Weights of a small image flow-matching model.
Training: cautious_adamw at rate 0.002, 6500 steps, batches of 128.
Data: trained on regions of photos with short descriptions (Visual Genome), 4.1 epochs.
Rows from block 2 of a small image flow-matching model, named by matrix and row number. Rows with one number belong to one neuron. Each number is 500 + 50 x the weight over its row's rms, rounded and kept within 0 to 999. All counts start at 0. Numbers have three digits each.
After each neuron's rows are labels from the 100 images, of 14976 (inputs lightly noised), where the neuron reaches its highest value: "colour at peak" is the nearest of a few named colours to the mean colour under the peak. Only what is clearly more common there than usual is listed. The data: regions of photos with short descriptions (Visual Genome). In brackets: how many of the 100.
# fc1: MLP up (model.blocks.2.mlp.fc1.weight, 640x160), inputs 0-159
# fc2: MLP down (model.blocks.2.mlp.fc2.weight, 160x640, transposed), outputs 0-159

fc1.349:452531447440424523556479481496569562499396567424486560554548553568488522529428454542450577427494433448585475509589481443500407549544516526562488584560467506479548458518419549526523434472513548536452532483505520459505566387528540521450474488555464477548448479561540543506499438444504515456423512446611486528479496562542505483505462442566446459534544508439474437455515548462457495469568569527452444572515439615559554433528477480507420546517484539590411581483438537573464574436523569
fc2.349:592550521545401474440489477443537439491492469484478489490470430417436500440571526487504530487508561565498545471415442559587447461489474512485598527452537542459568593525484488459602575552446466474529470462429546588432468485443455543471388517499490422434527524542520490483533497561477438471537618570484555548449498536510453428576556508517518596554529515513540520506522402568523426496561566452569523484420521452399501512488542550458555561467427547578561530559567520411540488511491524
colour at peak: brown (69)

fc1.410:617442515508528522505470458496454491456507436494453486509475427456574508448511501483533472482440464541472432480494490415512480410572558425430578475448493506573603484472540463455455493455424574425654566514565487471496575449484553500459465494475424501559499452535630490467518505513422506534526529549422468498439566555526492524569579452445588469549523459469551539466456377462549564565542537446452570556411541559572452469505494534524489411535586554540448496529473509525460537448535529
fc2.410:416392530509496440481534483522526534540589473512529466543409506574515470550471508464546558514574545475530505589579569457465479530548525597453472487543541454440546578526486566558471391461473410478449504557492470477470406512482456428530528399585565564643590497490518521436518574441582464517514433446571571537459432501530425578540457507531513481509517533430483464509484501529449475476480480458450514507546505462403453467433543528480390533505470425457466533502593421513501436460454484
colour at peak: purple (35)

fc1.597:493450492471515524540529434409563584462461481560486465524507480497563479578450429588477547454525525432449596577539515475510514463541496543521523585523522399577529541562575455475432522492454538538460528523382510511549476482476490486484496469582473392586494529464480495540470528420442437489484508578516488584425447524537477486451480467496436521477548468407410457484354469474451429436553472549541470493579522529557415505491396510505456572557502454457511447395573404453545539545517512
fc2.597:477536570548540455488522451500565542516426448454483454422547431471561495583607402512435510505559527537435576429537506542449429543427435488435566540509513410415486564532562515357473490499527562573558542458520568532469524522473542517545465451477547447590442550566566540463469504515464487574587566478576485540515516543573589536506597538518491576441437524445572496495522609553528489539520450548521562511512530564451527509465412542480546476503546509481494492430520492571491492447584514
colour at peak: black (98)

fc1.2:453471505556563434556484415480539442471534451483524546435586443445573452463479444494474523536513548519533441440469445547523564477509485572521481613548458432511574388518460491512499424460496455461603509519588524439568535527546442527388512413538474491581538518410583416466491558522616557479470564492561559549521530507474471571452458507515511488467463533557453529572542439486462491439556511550462531494493504409502580481565519511486471523554537501467408419615459448442561532463458573
fc2.2:514590445476530501517522544414467443501505471492535490566459510524504617439558438562510525512493453545497504553474536508446539518514480507495536470525421538461566570545597545379575560504421492587477516418482436559478591465613524486491478558447444470565478526484526488487608466554495445510469605577511493543435515450466457382567525473480490527527546455489506458416486547487531556465542674437415540493562481549529468545432526480459479555464487441549577476441514488546594534545533520
colour at peak: brown (91)

fc1.1:511513510443467537531553475483574488481503401459536433484547390432519474594513423433580493428507466466564541551511598422437480546456560504566506627509503527499551520469541439478419469554447469553530448462453489584607477445536515505465505489478469497574545387531575551523512413530504474507601447453502559497428411480480451500534475458475454473596619492470433490591473556486525524553525442518456413541469434444510510441444534461476557519429527500512445521487477411556524463495545433
fc2.1:560540494588499449525541473381604462492512488471521466422553477416530533626479441500504439505501558488454586463425567625489455488482484509447588465573534489540568573471468494438450450457413519593539473462442469433525614449477519474572515465565464502533462544433510532567506548517464561483549526469440506577535487469435469537553553505582524450561500580573526519494524562545599485574507466490496458456498415547413490458542522424556439547454559452506488524556478468456457545423510502
colour at peak: black (89)

fc1.385:553455464463494465446532525495455506538535415517532495465574435473567515551604515437389525468466523576475515463481543514538497597528493394486467483464465509479471518433574497456493528426541633533485578486511609442487477494462509461528558526526566517454434462514529431437508480502469494603448483493447457548599456490559514408547478511452562509537579553471505548555570587566480529488518526501548477403536416608469496472477550541601521544493425470536544439581510479430516364442547521
fc2.385:505565493491547452472502498484584556461484433561505426540508481421509493567482581506517464512563510513519523540542430446404518472545588478606474455443595421526498459455523517439496474541438477527451480441484510538551682553564496498452430499547571491420581483518522533397578513545472481585413588466567450460442447460520541482482468537591476528490567546584451491490489457506454530533458435423509471454431567540549543507468482521543550454545522596417524418453496552427481444465494471
colour at peak: green (29)

fc1.97:463404486377436406437532524501523484479528554512437447473460556515580494485417453504481463542464525506521463524398477457548471528528476534498439577509456406516579538371473513516463414439436532565530512539459560435389513567510476575444499468546441507432510439564496512529553540521561495399479540428609461481537474525545423435481458576518443546526433451535469453445468456511603579566443484520498509495510549581492552537485425522543559535568560533543422430530483435541503511515468508
fc2.97:470470545501550502431473469379449513519542421504523440470552430548523560486553485446507433528560503575511479566538433440506539468386449464414582541453509548488589553483468477420546594553489401517510541494494488535506545402480511516523421575532455472506467455393420572440517423606462503487534578533497466496533504498476565474510556539478450504513532457458446505521480521611475463519432546387432558492553450444543510507516456476507510421438521513619578442468563509427578492550543498
colour at peak: brown (65)

fc1.162:483506482586580577514397566523472536492536523498508562475503496544473499498470408454540408541562443450561462537536466478463486569452509536553545420425511481575500513516574505467445571459486500514542496476437467478453542452531540434539507446553545531477421529542481564551528489440338593379515499515454561496556462434557476490468490500612595570485623544445560533470566509492443490472507535421453516536479512569429477495455450520557477478551492570527532583426516434473407434490562461
fc2.162:546438540542460494462503564540562425495537420497468456556528529551487462531470455407567467490549537425595526457531435422482532532539432490524534440433431441572425561524538434484519539544457472417582463477527551517515450449552450395515519473477473515506465465457594473490463469451432425462552428538544539524613498461586532569481507415454500497488452422417546488522505409454527438492465622543516442526491435593475497502521547444465502451547463430498478523585381487483497469571416479
colour at peak: green (26)

fc1.628:545380477486531473430510512605479605546487470506498475515530456566518466551541536502510490507456509498508460489482499520500609501443543522534428485457415391453567454446577572460488523495517483451394478497557455443512567619517445529434487442528518485474483442488580501483528490442420519413460518597448434559430489474535490466524518418570543597447467459547591527490413537471417433541491465463542482569459565532516402529607530484454521491520568486396441494522489560487563506441415512
fc2.628:537434482527532549482523497435451409469528513523452487552478469462528495528441521484434484432492556556494570543446494517493544461386453442472566479609451440559531529570586528484426480450438487499498434553526574573489582522565613511562430503493563496502497542487463445471587483481508605458552511482559473435568466434476544498506488462439518449590488576434507583452432504498491474424464509327442502408496584429484583504483484474548444461442556539566514455496499440532559455538530553
colour at peak: white (100)

fc1.636:500469496392559637537501575562591526551469466509505563471518550466565438493484470518529546495548556476484461581488510464462549460541456452539447629508522506580535488458450473479525487526407477526490529432446509511486496408465575531498529423557508533590450441510474461492434473392553476422513453498526571541496537456561528556503474505552498434522526490423516460556331625516502563445499511483506499575497467526556445440496423518493587459581521478545478478488398480572517439534595479
fc2.636:553571558570422404432464522496432501562522463511450457512483498485538523536599458502474491470544491549469574538528497459498481535423414493409567408506452508540500551550562467464513459572554526617479534496516490439524528492460503466426434462517572438429535559454480532447530443583451410613487607519477498588417531547456448518520544571525514573468548474552548469523504507500534391428570567462443548433495434544416432455465444517512469517474528541591517513468451466405490580512530466
colour at peak: black (64)

fc1.412:546427531491612448553565533473497489530519477424505535480453472486481573509561530460430542435486437563487513464461494457497555457475549528452454483518438496488562583522425506482426501521427500540507511439535413526439518546415580517537502522544427469431491483465443484434464542570397522548424567431520599490403586541408430513455573528561495427470411562443496524499583442562439487502505465498491598462519497589465559592429556525435478478547522429566540560466556539530562493584505497
fc2.412:449513414578571543586512488516578460487548480492396508444463507449453606545515499556479541456517576437446487437509561529442411453585506529436536474506464445554505444588431454505534471496458461448525472512531571612427404538473449545464528446554492449458475467494518498450600557424545466563454423499502525493452516585505474555574544503535527576532554449600444491522447557576557537581479536471420509501547436553497489553427499520477414399548564499462560508557484508464539480553446480
colour at peak: brown (66); red (25)

fc1.498:554526446533544562534521426539496445549513522491384407479400495422475501505414523529481499483521525454543433477507559428485619467475427483573446557480457497534455569568466527439517421496553460433440463561490436551509441493515467520420473459471451455494418533498515403489472450471525504501437459484501557491609434418592541520528559547492563516458496501556524573593525514445446503412441465601532481534529521447498546488567516461591510539438472452551437423610459539579563515522517564
fc2.498:611587521489456500412538477411544494512439454474469456505589442504489503493573536497487443477571431482527492561519466492488543499432563443538516456532511519522584469515563516448461559555438505525457562387494465476533559440607570534472500568512474461549527546447453502478578498599501504428585621538545520500472467532416509469571457456483488534477478516547518455452528484582500449505548646389382441418413513477484477512403444479496511495523528535471460532402547529493553540495545435
colour at peak: green (36)

fc1.348:523416471499467553452547448436573457550520411465520516553437559553438490494407478487467523413561506512414477562575454482438466444415479418593496482542479554531556536518454510516515426577541475541536581533469520506455497513479457350417374519535452483552479484421536536572478508444547420470478480501497525559429465522484529550563462473492442485498459482565587540429539455553436471527457475438523408459428541587501524429475482567576589475560417464501558516439471446559508490474509510
fc2.348:434443503476482530447491458512607538506455497485452493573446472551491561462461471562482480491536514605411523525505491435421509548430504553452529446480550535451535551567451532484494542601431541450459515454509458539479492453428495576576468373522567516476456525481406417445477490572446467522537474597562541495465545494502456432473525450601434446524537408542444557590474430462489548453454488535584453587541454419567476548383522503528508561484479548499494508465431515498431513420459597
colour at peak: pink (39); white (29)

fc1.257:446467525469405405452550534537531522478447554541498576427503549469496586492532575473596531509519566549504452537447610543576394526560480532460528568577467516517468492469499452479522471574439513417536491525458459478485561469529461483479531578548451610442491547561540525437522459486540530526612460564577461433440475522555527591543543483537505438497541416588546589463434483559509565598552459533528456508544422549511509505515477472567501450433518570482556535502507527473509366447437473
fc2.257:471523550524554538480487532502458394596531458476566548441418504527560462442449577505534438410462576475523509533618443415547520473499439578466551499547556546444560576611460454442454579500545531596501570516442565471496565533518533507555519454458440556497438493527562541465442503535435542532457573430428466551520516533515504576542455573536424514421428546459484531509454540540519447482575522586555474483467453565550580527544527542503509560538553419538527483435496440519407483545518539
colour at peak: purple (30)

fc1.619:562460562525533523497508465511380521558441446411513401559467497504540577516444439491535581511402551532577453497464522493510585529500529541555525423456474551461448409533555559465570505451483493530464513561501510502504572620517570504526568466514445443474517451520640588451518456499572496526521477545503497511545477529494488573462429484507454546597529511543591565443489494449468533433472452479568441529507506542458523465451580566453447407420538412515425498483435453524423413550564522
fc2.619:468485572570453458481595475445481594516494569540553537546566538458583471480532436445507440531574459558439473519583465473588522499413571535403522527610553492562497549501412438537430470512481432495493599531573578492571571516433426483581459483468593538468520479415492537539487565575437487497534503516503489424506453496496527446443489482601489454521480468483529481469495482517582482566525524495546488511592426448450493521455396486409519503539420554531533498564455457465519452436430421
colour at peak: pink (34)

fc1.62:649587479514564448448514552473441541481461485491532452552407462492560444490430493434547508482484535559502445521440527437566529522441609513531512515524549512537489432524498513537536563380546558526472566526434514521527521559412588526524600573526492519546605520434559590534526530435481555499472456526517456451611588510500461520534506546413486496472530478572509553571462499428521430568460512455459449432406566489442446444514466388447456444452481439548522541551501548495503490462455507
fc2.62:513396481407450612501622455485524477443553541516517498583514524491477595517501439522505524542508479518545569511490457597547517480445563483399562546626383509461526549570431459551487463510427445485417508509530536416447437491498514393530409442472519493529487381513477522481541432498512502455463455467478483512447527493541514476512569566565428443478484530402588476478523511503455504445582397437522528452513408526496461532496595480491505473504624453483524528492490450481576500506511450
colour at peak: blue (36)

fc1.40:564431546586571527451521496526467479548493456481563534546486594564535512478500470474406450557448451489561441452468429525453482557490458451403453377458435539587495497564492563433447508416515534547576512514421611432459400597498553479548516570426561532446542450472462568535543538554520489536407485497494440477577515481581514380502523574553567529422517494424472505502538542523557517460546479473540421509531564518494590505466427478519499528540419511545563466462563527477479512537471514
fc2.40:478514523400549489426618513410525526480485532508519427536514564518477515642440446428523505465554478502447569456481487538481472473540566493548518583494465451582451479441583527460474477576459433582460510478447515492452570515481490491459556518423469484466497441492572477481432543446482497450561485519445528475427495501530554516504571435455572485633496565472556520405448452516477497580480431406591506427530596579501545626439469540503445507467557499487444532423438477529466497498542421
colour at peak: green (28)

fc1.263:514496505471426471457539462512468445489567562479504410469428474488402446535572549537478464521535535649516515463455479383553501504472437540514519427501463473369592511479503416529575544583461573655477441462623497494485530502530493473505537553541551491482528509477507449548484573561499513449538446502404571456557594440478483546516467513520535589459438596571563536493484442533524499478505464476545499501403554492499501500496507466426549486515492415584591496468518532501460454491437429
fc2.263:565446540511544551472580461448507516491454479449481455434516580493502409519540476390453498493574452523466527536404453598621558555443470549414597574482445489505467509597434559488450425469465556502553504568442549519421460580459557455573474524571436571493484531499476529479466447523479460452499449440481495522556497583541558414526558529570554527555453550494574563459526482458590476503463394407551513479464562463485474418540491552516563603537513487527562475479442511486505532539517521
colour at peak: pink (35); white (28)

fc1.621:447578443478516511505538469527465449455475455453458549433569471441497460565498567513530504490448496451557535476495512519458446439520573493540477581505540489511519477557499532466370495556525428473432494466412513450493465474453485510490529567469525516541513443448569577469485489458432547532495551453441463500516434506559498508525427445551446441565578528410445464594524547467537577580506564597451537422497444493460410519407492556492522456383574482609486531370461409470540427453535396
fc2.621:547492449548471459574543405437591463466455557557547487499549474510585567525521445419548496480442580533443528464494535512514454498447417550493547495550583502449528386566557497506479530514472518557508375452433587489549499565472516560605528432568436474484491583471488444484569451496432509528487438483420598562506478490465451544492416411512396549565519436592519476549586436539584515521455466544512434508463438462438556442549462527526523460440459532486481483571502496478417487510532520
colour at peak: black (100)

fc1.293:505511529453500553414470491464568495468428429508453480438468505486623523548495475473555553443484545539490555471523483489507449505450585505450561634434543517548520455422582418544515578490499532460603516561482504605539471479477576566474539446465475540515548496520532598457548464419443457527554509443422557483476422450468459590508480535470512387528541403451483536598479579528575539459555489453533498479493481460512398509413551469433447506421574436584496533523506464467495458516560452
fc2.293:470499404557472450460606521418587501477492484578533535467555498578471482540530502459480463477547589461455522464478565588543520473522515466420539588545441401515555529520494507525502460472473614500574470594425513540542551513468541502525547426533485527460579567496451501548517533474461539551508563545520548571550558448422501470463453559643458473518469510476530521477485525564523465529513447574496542547462451549386505442523482590464345507434521623479495525459523536475533428472528425
colour at peak: black (67)

fc1.286:443559509456453496518477507561526541539484565457446460574398513445525494598446507468525431553522450472427473571490526478549592480484460440458427526607472468485535472519547536570448432425477549580626556599541487479536504405539431502557494500527546440439505561467489435520555506507440430413472534446553518415511516569462580385476559512432433563538522487486406459495529456580466520499489419510510564484490506573536472588467398455470492475490477513432573493514569447530551563475495518
fc2.286:502450506418474532532547546544508401496581504524528552508457509543574462442547508516483522494492556539451549566504526492573525446562558566477453521474579429495555474507601437463440448536450488458463509488428495447478456513534462514512540578589422510463562457497587547599497498527433455543587497443473463463516428574540441439639418455414453520554499447512543450548476546498522523485550564433427435569383570463578492423429443526546530542555463524561457443424514472484576477509478462
colour at peak: white (33)

fc1.246:495452484524461505523453565506500549420424467512532470524538427481515520424417466479550465515436503432531457432552488475438465480458506457421610523496576440582591559453530466477440548535552476540487517565532518422412465527454551426424432562461489506408538538500559540564482496508470417544562487542562482423562559464532541460518417456532387479485434536525561447505433504437589567458460517444453474472472457572513502433532459547466533510472541563512618495420559592542458418554570486
fc2.246:439489572454547419499510421491489590528544534517423554400466592457525504561488494360490566472498539467498485515537459509589390501485524498435530553485480522486509522480432535572486483474410459465586548450530516598502519449386469428644456630549496557469534490471397567486551557445528473565610557463486513568492517573416493459492480513499515544473513475499501484509541444474586455497493438483542538482454582448472558458561478494474452485448441466553523543504434541479484524401504509
colour at peak: grey (63)

fc1.261:601538544600487433455434550521454527575468401517488501602472482531509453514471443490438514531422492439468470488477448468556491507470514598564536442551524513507485534500590469381461457575539488568486446558569403537469502539561548576537535515409426435560525527448586533582417564500566520457533518488483519516439447463534567522528511468434531499563531488546486538478536430434544503523569512569476552590459511524438449570492597521587442480486558487556525486504440439504616492421477473
fc2.261:468408586437431528476512451495473547524455596447517437489564524408534453434501576573562473513555593446499527519440476505496441411456526481544444475478464454480501447577477449546485477424419534448556533481477479552507516592529494517429509505561459444544565507495565461511510484558452566422482489452595480503467469437503521531451521512504604465454439463458476576542409641497525513524567554487456480539490556490412502528406417550453515543422598507495467521557500459588410454513426552
colour at peak: white (63); pink (30)

fc1.615:531493512547463416554548508487521493569489447500593429604453593466635567449448527450460487574553481540539440412417470426587532590522487487496559498502483508520560467415498421507471568518548509473409466438469471427536457440472508472521505550397540458536498468491494562438460484452549469585586478466483499473488572532458501462416500535403508484574490555410524477490524559513553506536510466503473451534566559467448462526551529450556499390442443562550535520467530467359490494556533552
fc2.615:471574565494541478442545540490483541486420569546536494445490453446495505523565428513531479401518529512425503611549503447551454439431565549503425422562444507520445524536560538483533437463403500439557547532578533483460572587537537455578565636574467434441554490546561488567522473528436547449499544574492505543471467443425525463569485553568518457512498496519500578546481514571550433558457493396549529418511466602510592525435462470459454486458502422534508516438449556518488510552508454
colour at peak: blue (38)

fc1.188:541513564470481485479482581488547516460492400514404561383542471474488420423539530490512516444545570496601411496450451523581534515428444553536513597428570441448433604539497497522472529542473441521560477514446458573543479551495544505479530557547471408436575486458617439530480520399483541468526534518533494483384455422450493521558488509430548457464383464541572505461501436552515476508576554528548407428501516471509554518503503434526468469409552457511504481412471533553517539506467494
fc2.188:530456526433560490508456461436547490531484526473481483515483482465472585598535532446474585535447506509489521416444522482441607526498422586517534502493496447466522554536542488577519479347559532469548521551510443546537517456561549489434506344497571418573540544517430587445547562517524553400512444502465561552542529512430570562514507449481436472520584535529572507456453520543492496442430494455430480569558494414444519564529494547484574629476539489523496549485578418526477529547516469
colour at peak: blue (50)

fc1.184:408438450533544510521439551486444480515469533507525415563538579522476385492499524505459480479537517496564486495600499503552553590469440497531522495502495413469427470544477485404506484485452417498443536537515501417520530514525551557542500505591485403486610519583544471438550462506502531512553611494557568534511576450561540444419475449511514573427454456445472463490511435509427463380504542487535502553534436459538567446534429422453481577523572486527414614523513469572550598477489544
fc2.184:543482431506407466534546545558411543466461492484567571464484495371464577494446483487438542440598544483460500585541444428515487582492403434571486516485557563585536438498544542556543549610458528524469487548556506431423547434560491404544471489470415441526522442494537533524507584534518544470574464504552499408583452531439487507474515467477440492507540572535465492480422499628507500476488572544366456574486466457515487491516522458488423545414501478572475487438534481473512520536480520
colour at peak: green (34); cyan (32)

fc1.320:466475578548506564531545467558513423450470497568436569463478526533548545439511424511481548427588515536459474524480513443548496434521582584505556597621457519519569462408431518544528497612448514467549449535467471544459591423548575427581455530582526527478451467419525529524591469500479519506522466553530497502477469582403528459476478484485427508471489529584493448515566458430440490501538452445430579577451550495537451545492473511570506557592570557476417428494524467452481465574525472
fc2.320:478579464446507571536510437506502431474532567444424553489445551491508557477439494407598533489606461571472563512404478493466492456422504480499582479484428463488554518530461489377459548548521470571521480411575432514451548448447477453629491467485520471475459445492563464429446507502444398484494514527460477516444554487519484488517493568520500521421575501511481474473467476536458499391499486535578545513433427492432480411329558556536547463442558572562495506467453553537508495554469449
colour at peak: red (55)

fc1.446:424428448432552451489563449549597516505564582523510577520460504490563408580453413496543511487520477470506525453471408471459450475441522532570483436494508492463492568546560467485521434455547551554491533430453464505522465495535497508547574510529521479446461550467624516654486456435540561426449537537531496566421522611439418478535546448565516542417525478489517513574453558455548428549439557461522450474456548596572448506516492464413544525459469480456552573513512440524510513572435454
fc2.446:471527434436529523539463548525539467543439560435576490602476544581564555469471573447492450444494473569437478488595441495529502529515440451570434473429419500443488552581411571511527418506586494462429460533540423476530565513455554471580462507428451447575459468575506466464420581501489480511542481530548536465474547519526505469415496505482505473447490446462458445533483453539443483498502402563543625574505530550537558514551460589525435447446496475542591507542409488573392468529509497
colour at peak: pink (43)

fc1.418:515534502444502484426559541477414443437456564548438528523507368537515491501510444454447522490515429443640432448439566452461431532520443413435539559477544511559469497489575438435547532462480430502479423539569436536552498484469483488563448442482426516511554562446562548555492552562546507549597447516511512482493479490511518570541561466445570512497522496456524532556389484452561461505527457499504473424490568416509444467540531574459354484519522476489510412466470603554573484513514417
fc2.418:461490469555531485592553451537529470468524481485508407401434538488532465527527482519604458531576558510376642510540529487525583466456540581515510504496486397487532499525432390563554492602484467455492456528513583473455460541462523501540572537473569483511527439502468517468517519476462506482437623577548475436449546543413442466503460564579477567590540493544473540438501464566521501454558570492561494514448475553455568537456536445475490499477470572643557518474510432449489486504434447
colour at peak: red (48)

fc1.140:456527485538416534545520522554503449567504424536538511530439541502470540418465514530568459473493438569535496514547582405527438480455499438544550465591404464591495483440438437486491539462510477445595506468555577546468494550543497508484520585408362448468531547480424532432482569490596468477545456449497537514469483537500538530424519456526488439466528544477576534584478434461632449610546485443431567521521496490524502566508478517410510434519497554590518590435444547486543562534496480
fc2.140:482464533549479453488539431529522589489493527456372526449498595408464539429519525498608529470493556475489482476476567495496454552424440520401551549593418494525564507567515555475444464547433398552505458558545453456533408491574519447481477530529478503541438606494539522589416483478517546469510591493523454586521529437533551485543573552578505514497493483416540523569435506493479500495531469458466572453533535462551439409472410422417461497456459437597436537528439457517489509502426487
colour at peak: grey (69)

fc1.532:565550513463550430487465506547519524581455577531494414517492552524545499495572441485604485408484451491482439552517541566572507512468492497451482544520408388517512556514509406577438520443574499571526510363456568449562518521450495462468467534454553524482525577472557598516438517525438495497442422543413397570430550459453564456451411557456532577463518572534513507530492542477455446504551429522589499457473553560593544511543507522501588514456569486458419498475480494467535496487427451
fc2.532:456463480497486525549533452554526460420450450518476493532518536480543548459435552447435488427450493499393589514433463515467529487472505502444480475529564513572576429605459514455530431459495483504462411478544503583459436432456533412511417483538567420437556506462396411462484502529410553496475472526500591463532565542525475428472481450553538431495459494529427485535419450467473443564503509380471464496476567511437565577528421574510424481484588456578569551574528486519532508538541600
colour at peak: white (47)

fc1.372:450561512546556540487560491447460526595482425459528538403577445478527567418452478579417583591541459608578584530516525424572439532530518473480486531407472433527535456444438562503448465508523461522457601444442507534522438450568561547437540438469493445540561520566460472554425470418457487451412561548418482508468482445519553529470497576473410528463516532550529554512443527507550486504500564568571516494494507601514445454493544441490484424419559539533585487538446511512469487491493531
fc2.372:498495481387548556546520578460459481464595467577547502558382515439478506534572534467535519584454469477534438553494522542446503484457479514503520542565472483570501395504379484566534581387540516561452509583431460539539547483534449449544428406590524535467520571514436539447499585432486429419499423488529428444514451589509455517562506492620480517464505522466487424465495559511491489475482494384453430531536482468497503525433367477545520500533481484471488536480521428546436546504501472
colour at peak: brown (67)

fc1.237:405478540474528546584641489543483463508517466453395496435511458444557453536497447595465519460513410500448463585466531440443475547450509467482524543472485450520467441570546508587405472507473457549529435401472558450533540523463522525485494527478516423444490537468401516450448468564458537472527488539516553443518519456532591531498562530501503444471429522435421450515517480446601596510566533549523579422486428536473482528393576567495493477447597541557559443493435445417475476523538435
fc2.237:489491434551446549458520412408462555454505451448421537495561477441424539540479444433505553503503533550436609423530504561513520584451463460427504526485447480480566587555473475517563461510500492590469500362510550483535565511558549451449431432451449481351528469513540568488532503567518518511527467553457564520464539516551415446504574572561473543504465509519568508541618481408476543576544412529611480546548518443428468523474467432573436525494531470484536507489470487470512483440497464
colour at peak: black (75)

fc1.347:565577507481405507418549504529547491485454472516546420585450464560459421419540515533384438582529478474478519482514539515491523458538499566484523487473414434417458534552459552537522460472519523462437595503463536488514510569567519520450471545538483458518462570547588555472496515469480575463453561536546532496540516567467538523585465532525551548479569566496439548424565598493487579539520571541560554399413483489464470564529466576447469557448425524553487547448487451449637432410460506
fc2.347:540505424538592540500433519575547546419545481468438536448539470433485503559519437475555515449439563537513525448548428567538596522468499391426540485451545458472506439518518507531476454478552470476503508559557532561435456470408427580425445489432453495519550457453516505416572419467526537486574536413537446483435539554547430504460428442489480516515446464535513560511494527410462473590554419425563448587518535450419524446502578569485536465530476585529524444600530564577487500535501495
colour at peak: white (53); yellow (25)

fc1.161:431452491511600594473446486580501479552481535437530419543469510565517436497497572594489450553400553475563485584470404543567592550520418517545526554490465464532422485502553442454464450460440449547482472484438491449606523511466573456415547517546539466512437529516515338483441439442623498406510486480529465578475473482513536496473444475396523572519549495498408478470446522523516502413470458509426525545495437514538507479438483462461577578457492449438461524467515533477475489452482501
fc2.161:568469473420410450451486497450465511497522490449505511428447439472532514477535470516520550445543558543571583441548487466539399476488501547564509513488449492574500554481596474446552510508438480555554453449465420414382584446553526424459561516458530387489549520490554501482549496547477528572568527563469555483471440449517529529537579545470458496539506565575530550490452424515563527515534676494515521419513415497442500456368427524447574510549530464567485554459478543489566483468512534
colour at peak: green (48)

fc1.41:560535494529475406507452430487553476538405490547455588369535478531522491464520507530584507470484569487503474467514521453506525565467510590464485523478552396437561477512497480526547467589517447478492478549548407530432573571435471563572472456519527512518530497582603520528443487457535431437493498585457480533501463483555516611505458518505457545477553418586525415563525562440415526485552540528522495483410566462573472421468528475585476546565539454486440427472424438622506515527426518
fc2.41:548480473561449497474491471497481422506535575438473503555467501456533550478472520452447510553492501474490572509443541547593518539435439446402568474543482491588534508516508483450529542471402539453556523545432500413568569477492589497509478474549554542501482547433466509427602506498459485452503609436452499489481473426477590452519476436475471427439563477524517488415452452477433520411592654459422497476497429541416432571397425490490465482510502487590475535411461464425572535483470517
colour at peak: red (55); pink (28)

fc1.477:465455484497552589480427539439523466477511557540469552549464525533442469529521504486571516524546492551459479608532573530568594486480509422488489435512485531416527588444467439523570509566469468538461586457535378436450555430524476404449452551649449539499544550563453475487570525386561506490505514517494505620567532427526471511547470544538470500547423542524520416447449418546510420560549473556446490551466493537541475473528422560494508519492493534580571488493577456499567540530432523
fc2.477:459560576552466436451416492582558513439569455452469545496499519595565446560502482411467573537537480518404428522566478506420550454497461466585511464565534526504527587543580442490428566540418564514525470501494517503425545542480467518430559465469554573607438472501536491583567484517407478418466497555525470547508464440401439537469575479485458450501426519512510557515560534471549466500497518566489553574449438439550520514598510582451487559512527477584529428549556537523540549467438455
colour at peak: pink (50)

fc1.82:421542500447466457502532429504545530513480490576392538529445544525564535485480445534559473474468504562430499461439583494471399534471512501557512519435523543495532593501521582589498402522593500398558504432534488575494549467560532516497508494497567465498507476507449483459555559543605499570590503436517535427453542412529548521481573515516467447511358467540472430380555520492497568525511622469462424480482405529474573568455528467580442461520545468523519473403550462533504455507466499
fc2.82:444461567514512487447509465535543505559539419440423560509542479502537454578452537478493511526600388551538455490500536479486549528564498505432413513456515464546468507512455479488495529446516476576545485637453505514432424450443491509482430467408468442452559450577590554449536548557455449451439437497455552606506419568427443457529437558476555515537446527485571443528542452438421549500560512511513432447584453432568415460534553512544504449536431508533540480462548561550550574532452569
colour at peak: brown (73)